Weights of a small class-conditioned image diffusion model: trained on photos of arthropod specimens (BIOSCAN-5M).
Rows from block 7 of a small class-conditioned image diffusion model, named by matrix and row number. Rows with one number belong to one neuron. Each number is 128 + 32 x the weight over its row's rms, rounded and kept within 0 to 255. All counts start at 0.
After each neuron's rows are labels from the 100 images, of 14848 (inputs lightly noised), where the neuron reaches its highest value: "strongest on" is what is common among them; "patch colour" is the nearest of a few named colours to the mean colour under the peak. Only what is clearly more common there than usual is listed. The data: photos of arthropod specimens (BIOSCAN-5M).
# fc1: MLP up (model.blocks.7.mlp.fc1.weight, 1280x320), inputs 107-213
# fc2: MLP down (model.blocks.7.mlp.fc2.weight, 320x1280, transposed), outputs 107-213

fc1.451 [143 113 105 115  70 133 107 112 169  95 127 151 118  97 176 108 170 148  56  87 152 123  75 154  99 147 116  99 136 115  91 159 131 109 118 134  98 124 167  61 199  93 125 122 107 112 116 127 123 110 105 163 120 164 103 120 195 143 171  79 170 183 116 151  58 101 185  39 128  80  50 116 112 162 120 159 134 158 148 114 124 150  85 130 105 132 143 131 118  96 149 124  99  95 139 107 132 106 150 125 114 125 148 104 112 132 152]
fc2.451 [115 123 157 165  69 136 132 135 116 141 161  97 147 123  79 130  78 151 173 130 151 140  47 102 114 180 147 155 124 116  62 182  99 105  95 159 122 115 158 177 103 102 159 133 137 134 128 126  66 146  87  92  70  78 107  87  99 153  85 107 107 180 167 154 168  99 182 173 124 135 194  96 159 130  81 130  86 131 103 145 158 117 186 126 118 152  98 139 105  61 186 155 140 161  61 158 135 161 157 110 116 128 167 117 112 169 128]
strongest on: order Coleoptera
patch colour: grey

fc1.157 [154 161 108 108 156 132 144 155  87 131  59 124 132 154  71 105 100  66 149 120 140 142  97  76 113 103 147 132 206 174 123 130 171 118 126 166 109 113 108 153 119 138 187  95  97  78 121  67 166 119 211 184 141 162 155  97 103 188 131  94 162 141 133 142 147 139 159 166 146  98  68 145 137 131 119 108 112 176 147 114 133 109  63 142 153  78 114 110 141 141 156 118 138  86 219 103 198  99 138 182 161 100 127 102 123 135  91]
fc2.157 [128 129 178 112 170 119 124 156 196 133  58 103 136 105 181 158 154  87 119 137 100 117 132  77 128 116 145 141 181 156 121 146 154 104 162 126 132 131 104 146 141 109 164 173  81  74 132 113 183 175 194 133 119 115 127  83  91 171 110 104 151 122 156 147 146 121 123 108  89 158 196 140  93 123  90  94 145 104  88 147  81 161 175  95 205  93  72  92 131 135  85 115  93 159  76 113  93 151 150 156 146 102 124 140 156 132 151]
strongest on: order Hymenoptera
patch colour: grey

fc1.305 [112 121 174 104 171 120 144 122  99 160 145  54 125 158 137 113 150 107 140 122 136 154 142 131 122 186 111  97 174 134  77 176 139 102 210 108  76 143 162  90  96 135  81 154 123 150 131  66 163  98 171 140 137 101 117 153 112 172  87  94  97  80 128  97  85  68  97  89 115 109  86 187 107 134 149 160 111 125 113  88 161 128 117 138  78 178 109 172 143 145 163 177 104 116 100 103 183 186  99 157 118 108 136 149 201 161  77]
fc2.305 [171 121  99  97 120 133 153 145 144 161 135 113 144 126 108 144 143 110 136  98 129 118 151  97 135 117  88 156 136  78  58 166 157 108 174  85 124 127 152 140 107 114  86 102 147 158  74 118 134  70 159 115 185 213 117  90 139 165 153 109 137  80  93 118 154 122  95 179 132 159 204 168 107 161 134 152 124 149  91 119  99 109 157 113 132 114 163 150 142 106 124  95 101 132  99 167  91 165 163 153 102 132 145 104 138 165 186]
strongest on: order Hemiptera
patch colour: grey

fc1.144 [103 146  90  79 116 155  86  93 196 120 132 140 111  94 144 155 139 141 106 139 170 103 123 149 111 139 111 123 102  96  88 161 145 119 123 119  98  92 197  96 140 147  67  92  73 146  66 168 157 127 159 145 133 176 121 132 159 154 171 118 154 196 150 117 131 116 142 117  63 124  56 124 125 171  81 163 116 119  66 115 109  93 112 177  94 100 140 160  92  91 111 165 103 168 130 118 130 127 127 106 127  72 164 101  89 134 146]
fc2.144 [134 125 195 115 134  96 105 131 114  74 135  90 122 127 110 155 126 175 170 140  81 121 100 106 152 153 125 164  98  75  45 161 132 139 111 188 153  82 128 160 142 120  72 179  90 110  83 129 162 112 119 148 116 112 116  90  82 140 102 162 166 136 155  54 111 114 142 113  63 107 182 145 154 142  85 141 107  78  97 182 147 140 160  93 145 123  98 154  85  30 151 119 166  57 102 172 101 129 129  88 182  90 176 150 106 175 154]
strongest on: order Coleoptera
patch colour: grey

fc1.641 [158 145 136 111 138  88 168 110 183 146  65 147  66 179 136 114 114 157 123 165 102 184 115 105 137 141 148 138 145 125 129 134 137 125  89 189 143  80 130  58 173 117  74 111 103 184  94 110 145 162  98   3 144 145 130 140 132 104 152 122 187 156  92 101 148 177 137 158 141 114 142 108 139  76 176 137 124 100 130  39 106 133 135  89 131 123 127 124  68  32 148 191 130  84 117 145 139  91 141 142 143 161 105 127  83 115 147]
fc2.641 [100 126 101  71 153 128 193 141  66  98  68 156  90 193 158 130 130 157 146 173 134  91  86 130 140 116 178 132 161 130 172 150 132  98 140  78 118 106 114 165 104 138  86 115  96 116 101 128 102 130  76 242 125 140 104 157 149 137  73 121  82 125 123 114 101 173 130 108 177  88 106 122 116 119 167 119 108 124 132 198 154 128 125 198 110 121 116 114  78  54 162  66 150 147 109 126 158 151 101 119 122 162 124 161 121 106 103]
strongest on: order Hymenoptera
patch colour: grey

fc1.438 [ 93 165  75 213 190 138 129 116 108  85 201 175  87  88 140 128 113 102  98 141  41 156 124 137 162 182 125 124 165  95  83  97 117  65 188 105 134 124 170 150 104  87 110  59 141 123 130 140  96 118 138 194 152 119 173 180 107  91 109  59 147 171  82 118 138 183 145 165  45 136 138 126  83 150  75 186 129 114 154 144 128 108 113 119 107 134  87 102  93 117 152 131 156  81 133  92  94 122  92  40 129  92 139 148  84 131  89]
fc2.438 [125 118  99 133 110  94 148 144 127 185 137 116  85 187 154 108 126 105 138 143 197 142 140 157 153 115 165 120 123 118 168 123  81 108 129 154 156 124 143  84 151 106 129 145 102 175 104 156  68 176 115 140 139 172 176 193  24 126 120 139 102 106 138 154 120 186 132 112 108 114 120 116  87 151 121 115 170 115 132 123 127 108 129 156 140 102  41 136  90 137  99 132 142  92 151 111 111 125 102 101 145 127 140 140 154  97 140]
strongest on: order Hemiptera
patch colour: grey

fc1.195 [102 207  75 191 128 181 110 154 121  86 177 135 119  84 170 137 109 111 155 175  56 135 110  94 134 139 126 145 128 113  80 208 124 119 163 128 103  93 164 133 101  93 166 111  84  48  99 164 153  92 118 150 185 155 175 195  62 129 172 114 120 202 130 105  90 171  75 137 101 162 164 136 148 201 103 102  94 113 147 165  89  81 141  90 104 164 108 112  88 175  98 135 160 112 130 183 147 144 112  81 101 127 116  91  82 156 125]
fc2.195 [139 180 137 119 101 116 155 110 109 213 159 139 160 129 119 129 116 123 100 129 107  74 141 166 133 192 116 147 121 160 132 210 195 118 147 121  95 118 145 108 126 114 150 119 139  85 140 107 130 141 174  88 136 151 119 141 185  98 156  89 167 119 116  89 131 112 113 159 109 165 136 171 142 132 111 158 132 131 115 165 175 124 140 130 120 139 138 119 113 126 188 158 134 135 155 157 105 141 112 115 108 121 179 128 137 150 107]
strongest on: order Hemiptera
patch colour: grey

fc1.505 [141 139 144  79 134 153  91 162 147 105 148  69 143 142 122 139 120 135 131 148 192  84 141 105 124 100 123 141 179 131 190 130 204 127  66 138 130  79 142 101 119  99 155 132 119 111 118  71 151 180 188 191 178 104 135 137 172 143 151 102 107  72 143 115  68  92 125 118 104 127  61 160 135 115 133 109  60 184 204 113 135 191 109  74 157 114 114  69 105 145 150 108 118 102 118  75 134 111 183 135 106 102 147 111 163 112 101]
fc2.505 [153 149 100  97 108  76 131 134 144 129 115 162 130 146 175 109 136 114 132 178 107 101 164 126 110 195 133 115 154 139  90 136 157 126 127 125 143 102 160 119 126  81 135 119 116  93 146 153 153 158 164 111 157 170 156 174  56 147  75  90 155 133 125 120 131 132 127 164 108 164 160 138 137  97 112 170  84  84 108 139 144  98 103 169 142 120  76 118  92 161  88 154 111 147 151 243 103 140 129 110 110 107 127 123 123  97 147]
strongest on: order Hemiptera
patch colour: grey

fc1.654 [110  99 108  92 140 110 103 101 107 104 212 141 180  93 145 151 160 163 111  92 110 162 108 146 144 171 100  91 158 102 116 129 154 124 138  65  73 109 159  15  72 129 113 129  99 127  81 105 153 185 185 148 164 171 134 141 107 197  93 118 139 146  67 107 111 176 105 136 146 145  96 125 139 119 147 135 148  96 113  98 116 152 128 109  88 116 130 125 191 131 195 138  39 129 146 123 158 102 147 131 164 116 109  98 139 165 158]
fc2.654 [140  73 150 116 130 156 107 127 155 149 191 114 162 105 127 134 124 192 152 115 165 132 137 143 170 111  89 162 140  82 115 112 132 147 183 202  82 128 152 207 190 109  96 118  64 105 109 133 104  23 179  99 166 115 128 128 134 198 167 145 130 118 230  85 152 175 135 123 113 111 155 139 110 108 123 123 100 128 126 156 141  87 116 142  77 115 145 107 182 136 134 125 201 130  93 134  97 185 135 156 139  88  56 174 170 154  86]
strongest on: order Hemiptera
patch colour: grey

fc1.367 [145 149 138 164 113  90 125 138 104 159 150 122 172 145 129 148 123 118 154 106 102 135 115 128 102 143  89  87 121 153 153 103 216 129  60 105 114 104 155 152  77 109 124 130 130 145 103 124 106  93  75 164 118  95 180 184  51 141 153  85 176 172 173 113  91 171 129 120 124  69 120 158 169 129 101 125  79 130  57 128  60 118 155 116 105 111 109 145 113 138 134 150 192 134 171 101 181 135 101 151 118 121 122  86  75 169 104]
fc2.367 [ 98 145  82  93 105 148 156 111 131  81 109 107 187 183 166 175 122 138 107 127 131 140 119 156 131 142 110 114 115 155 171 123 159 190  56 132 145 165 141 101 133 101 133 128 138 171 129 114 117 143 117 129 135 193 154 169 175 169  93 106  68 160  84 147 118 168 169 122 150 107 125 158 119 142  98 158 131  99  73 109 164 104 110 175 109 131 134 129 103 116 117 141 113 141 126 165 120 177 100 123 128  79 132 214 122 138 173]
strongest on: order Coleoptera
patch colour: brown; grey

fc1.726 [125 125 109 132  98 122  99 131 150  67  69 156 133  75 190 182 120 121 106 132 136 109 105 130 157  89  97 184 118  86 109  70  74 148  81 151 144 147 115  96 146 129 130 118  86 146 173 191  68  95 115 124 171 154 109 148 168 133 206 159 116 164  93 158 144 166 123 156 103 127 184 116 144 153 121 126 147 146  92  86 134 125 133 176 144 124 157 100 165 117 168 116 181 114 135 117 112  86 147 144  99 157  80  96 103  87 162]
fc2.726 [133 102 132  71 120 133 133 140 127  96 108 131 159  70 124  97 128 138 157 150 140 147 109 140 133 117 153  82 106  74  92  78 130 144 111 133 135 171 134 129 138 149 142 101  91 166 175 190 102 151 112 147 154  84 119 134 113 151  63 163 177 151 130 168 100 124  98  68 140 137  70  98 205 152 132  72  95  71 105 100  94 151 109 100 163 172 119  83 139  96  88 123 143 130 149  84 145  92 172 148 127  96 125 171 143  65 115]
strongest on: order Hymenoptera
patch colour: grey

fc1.34 [ 95 147  99 167 131 171 135  88 123 122 149 107 151 103 171 169 112 123 173 133  89 128  86 118 145 120 146 176 142 100  90 153 149  84 125  76 105  86 153 105  75  89 129 100 137  74  89 133  97 133  98 163 144 175 179 163  51  75 145 110 157 137 137 125  77 119 101 147  99 159 161 183 126 196 125  86 121 111 180 131 119  59 134 139  71 117 136  81 110 155 172 120 161 100 117 101 112 107  48 130  89 141 106 106  98 117  89]
fc2.34 [ 97 145 160 135 123  79 101 108 116 123 131  99 122 117 148  93 197 105 126 101 179 101  92 146 173 151 140 122 195  91 104 145 186 148 147 161 130  96 148  89 136 161 122 159 119  60 180 172  83 174 110 112 151  73 150 184 137 120  67  95 105 172 174 110 102 188 108 131 150 111 148 136  93 132 134 169 107 127 221 145 173 179 109 112 123 127  78 113 119 189 135 131 133 140 160 161  95  89 126 131 102 134 136 162 109 115  92]
strongest on: order Hemiptera
patch colour: grey