{"targets": ["order"], "steps": 6200, "batch_size": 512}
Rows from block 5 of a small class-conditioned image diffusion model, named by matrix and row number. Rows with one number belong to one neuron. Each number is 200 + 40 x the weight over its row's rms, rounded and kept within 0 to 999. All counts start at 0.
After each neuron's rows are labels from the 100 images, of 14848 (inputs lightly noised), where the neuron reaches its highest value: "responds to" is what is common among them; "colour at peak" is the nearest of a few named colours to the mean colour under the peak. Only what is clearly more common there than usual is listed. The data: photos of arthropod specimens (BIOSCAN-5M). In brackets: how many of the 100, against the usual share in percent.
# fc1: MLP up (model.blocks.5.mlp.fc1.weight, 1280x320), inputs 214-319
# fc2: MLP down (model.blocks.5.mlp.fc2.weight, 320x1280, transposed), outputs 214-319

fc1.283,229,204,241,197,164,174,190,149,208,119,199,197,245,186,202,201,222,231,250,253,185,185,264,196,203,150,191,196,271,254,166,226,231,228,265,192,153,189,188,177,211,221,171,210,235,161,238,163,231,224,117,233,233,191,168,258,290,145,238,130,256,177,138,120,224,209,219,185,237,130,260,195,217,234,201,161,253,144,102,183,185,201,183,222,264,104,169,173,193,162,210,143,196,231,230,189,163,182,158,221,168,229,164,249,197,195
fc2.283,212,213,154,199,189,176,192,221,177,285,164,250,247,220,158,145,200,180,266,116,214,192,185,228,224,210,234,257,199,240,165,226,239,221,233,198,205,196,204,204,238,224,159,193,177,220,218,203,154,219,242,217,206,146,199,105,160,211,167,184,202,140,241,249,149,228,172,181,173,163,187,184,179,168,134,176,258,231,122,127,235,156,227,174,169,316,216,232,214,157,209,155,211,229,229,201,153,262,205,152,262,230,161,178,174,223
responds to: order Hymenoptera (55 vs 20.4)
colour at peak: grey (28 vs 9.8)

fc1.585,206,209,163,185,152,161,173,196,195,188,138,190,236,167,198,232,181,229,200,204,218,258,155,160,183,299,161,243,219,201,131,175,181,260,151,335,209,191,175,222,200,205,212,179,197,196,245,281,244,135,235,164,145,192,139,173,153,233,212,224,112,239,194,159,200,219,197,140,182,144,231,173,200,178,197,260,277,264,246,290,148,263,129,128,181,212,175,269,189,167,224,222,200,241,240,189,222,170,241,163,163,201,145,140,202,176
fc2.585,215,288,208,186,273,213,239,225,201,178,194,157,282,239,237,180,250,231,178,211,192,162,242,184,158,148,305,165,152,168,188,131,159,229,187,186,208,280,129,242,144,173,197,167,103,128,215,154,157,136,271,165,193,191,268,226,225,226,196,240,146,213,208,223,183,197,150,205,185,175,168,254,196,213,169,310,250,119,202,179,189,218,195,254,218,198,224,201,236,258,216,253,236,170,261,209,194,158,253,266,196,198,146,288,277,186
responds to: order Hymenoptera (45 vs 20.4)
colour at peak: grey (57 vs 9.8)

fc1.385,195,162,167,234,187,184,200,155,195,186,157,226,227,194,207,172,193,285,166,257,192,215,181,136,195,233,164,232,246,176,122,141,246,232,188,191,245,202,237,232,127,221,210,122,263,204,193,99,200,145,192,220,196,158,138,232,208,179,323,168,104,200,165,204,271,163,247,182,194,251,243,99,292,259,151,220,210,199,207,198,214,242,169,215,247,237,213,249,173,323,230,254,241,188,280,201,286,216,233,186,134,212,264,210,240,207
fc2.385,173,167,227,178,277,237,215,173,237,218,232,210,171,202,254,236,271,158,232,196,195,178,218,153,209,191,134,142,169,137,221,208,217,241,216,182,216,151,142,175,249,197,205,154,159,228,219,229,195,185,271,187,125,233,198,224,157,126,279,213,310,127,175,183,244,214,174,245,244,196,235,73,180,213,237,210,218,236,286,243,215,189,235,185,280,213,215,143,180,147,279,178,196,169,185,139,148,202,147,280,187,204,116,211,208,122
responds to: order Hymenoptera (46 vs 20.4)
colour at peak: grey (69 vs 9.8)

fc1.176,174,195,180,173,204,174,198,185,164,208,188,134,184,226,206,260,244,252,233,123,185,191,174,155,253,248,166,204,209,196,129,212,136,215,131,157,215,252,231,246,174,296,203,201,257,206,97,244,205,172,247,135,228,121,141,240,163,225,227,205,120,236,219,208,179,174,226,212,162,180,218,237,243,243,172,190,197,274,192,256,196,232,158,187,208,182,186,209,254,192,235,190,197,193,231,247,153,170,204,211,168,148,149,111,233,234
fc2.176,217,222,216,241,184,247,219,143,199,178,202,91,189,170,237,197,150,236,203,224,197,231,193,210,249,215,207,225,200,210,294,218,182,172,237,197,170,233,148,227,188,186,157,167,174,126,213,241,172,176,192,271,210,154,164,218,223,189,186,125,133,197,116,224,164,168,253,241,158,196,202,181,195,243,164,159,178,92,209,179,239,207,226,236,159,221,170,208,136,151,247,169,191,234,200,203,225,248,209,203,157,198,163,234,224,222
responds to: order Hymenoptera (51 vs 20.4)
colour at peak: grey (67 vs 9.8)

fc1.260,235,221,220,190,285,229,126,243,263,285,149,199,222,269,228,192,174,178,165,195,216,298,188,175,258,293,187,234,159,267,100,296,204,196,173,222,155,188,153,222,162,214,191,214,204,216,181,233,136,209,198,185,152,197,111,195,187,165,153,198,219,146,186,141,187,199,202,180,129,156,234,210,203,159,271,183,226,144,269,164,173,266,134,186,178,207,199,213,198,167,175,185,188,192,188,254,174,195,200,234,169,202,227,181,166,189
fc2.260,241,226,161,198,100,182,248,207,204,136,125,218,219,141,122,218,234,182,119,222,261,260,218,216,231,126,216,212,225,236,265,189,243,173,268,230,207,146,181,200,168,195,217,193,191,188,243,209,319,202,249,244,218,191,113,179,241,160,233,216,165,186,197,198,205,221,200,208,241,182,185,194,217,187,251,171,213,243,246,195,208,170,302,203,221,195,198,253,199,196,211,162,209,203,228,157,199,243,206,156,212,190,219,184,155,217
responds to: order Hymenoptera (43 vs 20.4)
colour at peak: grey (40 vs 9.8)

fc1.483,211,240,126,127,232,174,212,130,166,261,189,185,165,183,189,195,215,230,151,220,253,179,239,182,142,204,166,222,256,183,208,162,222,202,272,163,214,216,229,203,192,141,262,137,217,179,134,150,255,218,164,181,284,197,231,234,189,280,260,211,186,195,164,246,227,292,177,201,199,200,267,205,184,203,267,251,235,236,209,296,208,85,229,222,212,275,207,198,212,182,261,193,230,198,251,246,254,239,261,178,205,207,212,193,238,245
fc2.483,212,219,238,124,154,150,148,232,169,228,156,206,242,193,171,269,196,202,124,223,247,206,176,205,171,161,245,203,213,152,154,230,185,211,184,225,241,210,207,224,213,196,265,145,172,186,109,159,149,142,210,212,186,218,156,154,179,166,163,183,232,246,238,201,186,239,224,144,247,197,184,192,162,191,202,184,253,192,216,181,164,240,203,181,147,225,214,217,233,112,234,180,283,254,231,181,205,209,188,186,213,189,113,261,205,153
responds to: order Coleoptera (44 vs 16.8)
colour at peak: brown (65 vs 2.2); grey (26 vs 9.8)

fc1.14,166,232,140,143,277,183,215,147,163,156,190,239,146,142,154,163,201,238,170,233,264,149,241,143,191,186,154,233,244,199,177,168,176,215,229,242,222,239,255,198,193,222,297,133,221,185,170,183,260,146,169,124,243,166,169,242,178,258,200,182,228,279,152,229,213,142,247,168,227,293,218,245,176,280,274,251,223,142,215,221,253,186,236,188,246,263,229,248,274,241,213,200,226,196,289,232,236,232,289,143,182,216,194,202,257,202
fc2.14,236,235,254,205,215,226,193,158,217,167,161,203,253,229,221,183,237,161,171,245,221,210,216,136,186,167,238,169,200,135,217,188,204,224,220,169,268,187,129,247,190,177,195,125,164,204,190,154,150,95,259,229,201,203,149,190,181,169,147,240,182,230,181,146,180,222,169,248,167,120,186,257,211,225,191,254,240,228,234,174,126,228,179,182,174,223,219,198,258,188,198,223,255,202,276,165,212,173,197,207,157,204,198,223,253,121
responds to: order Coleoptera (39 vs 16.8)
colour at peak: grey (76 vs 9.8)

fc1.333,158,224,263,242,171,202,171,193,191,193,188,57,194,230,217,243,297,235,200,160,236,204,275,165,185,180,91,233,275,190,243,225,247,208,179,256,176,209,196,142,201,167,181,191,169,170,156,157,211,169,194,208,249,176,116,191,213,161,160,114,234,161,158,213,161,171,240,143,181,238,271,208,196,166,203,238,219,139,191,175,178,235,151,143,233,172,163,146,201,171,171,129,251,210,198,208,199,227,190,189,183,221,149,208,153,127
fc2.333,237,168,173,231,163,176,189,124,175,223,267,206,180,153,241,202,167,199,180,170,231,241,210,214,246,225,167,165,215,285,216,172,215,189,165,220,192,174,185,156,234,244,135,235,264,218,183,230,206,248,154,137,214,173,158,236,284,240,205,113,169,197,192,212,201,193,165,148,248,219,186,210,168,217,200,127,156,157,194,232,235,178,205,165,213,221,223,253,166,161,177,170,167,193,131,189,197,214,274,123,169,209,219,188,158,148
responds to: order Coleoptera (56 vs 16.8)
colour at peak: grey (83 vs 9.8)

fc1.498,233,230,230,228,108,159,141,162,142,195,252,201,176,209,144,161,243,251,214,223,178,182,208,127,265,213,226,231,268,175,180,196,153,212,268,238,149,181,146,87,250,178,195,183,155,215,195,173,199,281,164,160,251,192,233,186,212,219,238,168,201,161,158,169,170,193,267,163,204,144,260,119,228,197,165,192,248,162,233,218,244,182,220,236,235,219,139,145,252,230,198,216,235,173,236,158,207,182,83,176,255,227,91,205,214,277
fc2.498,254,211,140,248,212,124,221,206,199,185,227,239,158,200,108,205,156,182,201,165,189,217,208,195,219,165,227,205,208,153,142,210,148,160,174,215,181,195,244,142,167,168,180,258,284,175,213,174,194,153,155,253,166,173,236,175,234,192,133,122,265,208,197,232,234,138,239,193,234,171,216,267,195,223,153,183,243,243,230,178,182,247,176,192,175,185,265,158,165,221,184,157,210,118,245,218,199,247,277,156,213,173,90,243,149,182
responds to: order Hymenoptera (55 vs 20.4)
colour at peak: grey (41 vs 9.8)

fc1.645,223,200,191,187,236,229,203,241,241,186,241,172,246,259,278,252,269,137,203,251,207,252,175,174,185,175,159,178,151,223,188,225,232,203,185,255,233,246,128,260,148,209,168,218,102,215,183,220,226,178,240,290,173,184,187,178,163,153,194,183,224,106,211,183,221,196,224,187,170,212,190,208,198,157,176,159,223,159,221,251,154,170,155,113,133,198,182,252,205,78,225,229,210,206,161,221,142,123,212,236,171,164,197,199,133,206
fc2.645,234,187,180,208,197,154,131,138,156,224,238,178,235,188,188,164,157,158,200,169,252,288,163,240,254,138,250,230,265,229,198,231,161,125,201,180,142,180,227,182,205,219,155,231,248,214,157,240,251,249,152,191,251,136,140,214,210,253,208,148,160,262,167,205,227,176,179,164,252,245,133,224,141,252,169,147,169,178,201,190,218,192,250,199,217,273,230,239,186,182,214,134,112,223,155,263,169,231,222,121,236,223,212,214,176,222
responds to: order Coleoptera (50 vs 16.8)
colour at peak: grey (34 vs 9.8)

fc1.449,165,200,267,187,123,109,190,163,262,180,269,223,226,175,199,225,208,185,208,199,235,285,229,249,188,190,209,178,227,163,157,258,259,278,205,241,180,160,177,247,168,183,180,131,221,141,249,270,186,218,230,221,182,162,113,215,200,181,152,160,351,153,152,181,188,156,200,213,225,173,209,133,170,229,211,212,145,267,225,161,200,220,112,123,205,149,163,111,224,160,287,154,192,206,184,212,129,195,232,119,192,217,206,205,184,149
fc2.449,176,169,209,199,259,250,217,250,192,236,253,245,121,237,205,164,209,210,155,240,178,242,186,265,130,246,125,197,176,210,284,228,223,267,201,228,206,208,200,255,155,192,196,140,148,303,149,236,199,206,178,213,202,205,242,158,179,211,264,173,170,211,175,247,188,212,171,181,128,199,236,244,181,186,207,168,132,80,211,208,177,211,280,123,185,223,189,120,200,163,131,180,194,224,200,197,146,204,155,279,176,163,245,184,228,236
responds to: order Hemiptera (40 vs 11.3)
colour at peak: grey (41 vs 9.8)

fc1.295,165,222,181,181,135,236,178,245,214,169,158,175,236,158,192,176,153,225,194,152,171,217,226,237,132,150,181,209,116,176,229,181,222,218,170,221,163,156,258,171,166,163,176,171,159,205,180,264,214,206,155,281,213,197,215,133,200,245,233,223,189,222,184,202,166,172,242,221,132,256,241,122,224,281,159,180,212,177,141,177,190,116,207,186,183,167,150,187,270,205,164,181,182,294,208,257,160,215,142,176,194,196,202,215,184,124
fc2.295,130,203,294,182,250,192,211,177,201,229,113,193,255,261,263,207,260,217,139,200,180,208,140,237,128,274,187,202,230,189,241,189,215,166,199,208,158,219,191,186,243,207,184,229,195,202,195,248,200,192,261,188,187,198,223,241,210,149,217,158,171,178,212,175,233,132,215,244,229,260,192,253,227,111,149,205,247,204,143,173,218,150,202,201,220,187,241,156,117,251,216,158,172,314,205,124,175,190,251,252,194,236,229,200,192,237
responds to: order Hemiptera (50 vs 11.3)
colour at peak: grey (43 vs 9.8)

fc1.703,262,218,244,231,231,242,172,252,229,195,226,222,268,270,238,195,230,162,240,226,190,231,157,194,212,153,152,246,145,263,191,159,252,242,197,196,205,233,143,175,177,153,140,253,137,248,197,263,162,208,235,193,171,210,174,130,174,141,139,238,84,179,138,155,156,183,165,162,176,106,132,183,170,148,172,142,207,156,203,235,148,161,151,242,182,152,175,194,284,179,137,223,96,152,162,193,148,115,144,217,226,183,167,179,149,227
fc2.703,227,212,212,208,145,130,147,206,158,261,145,188,215,142,152,147,150,191,171,173,174,232,228,306,206,178,240,246,228,226,224,267,223,193,211,221,200,183,241,163,228,240,191,267,278,170,147,264,218,234,144,281,267,178,176,168,190,255,235,157,255,246,205,167,183,208,217,173,175,255,183,215,167,238,155,145,196,188,240,169,210,184,256,184,180,192,245,224,123,189,165,156,195,222,198,257,222,287,180,114,196,176,208,220,145,257
responds to: order Hymenoptera (43 vs 20.4)
colour at peak: grey (70 vs 9.8)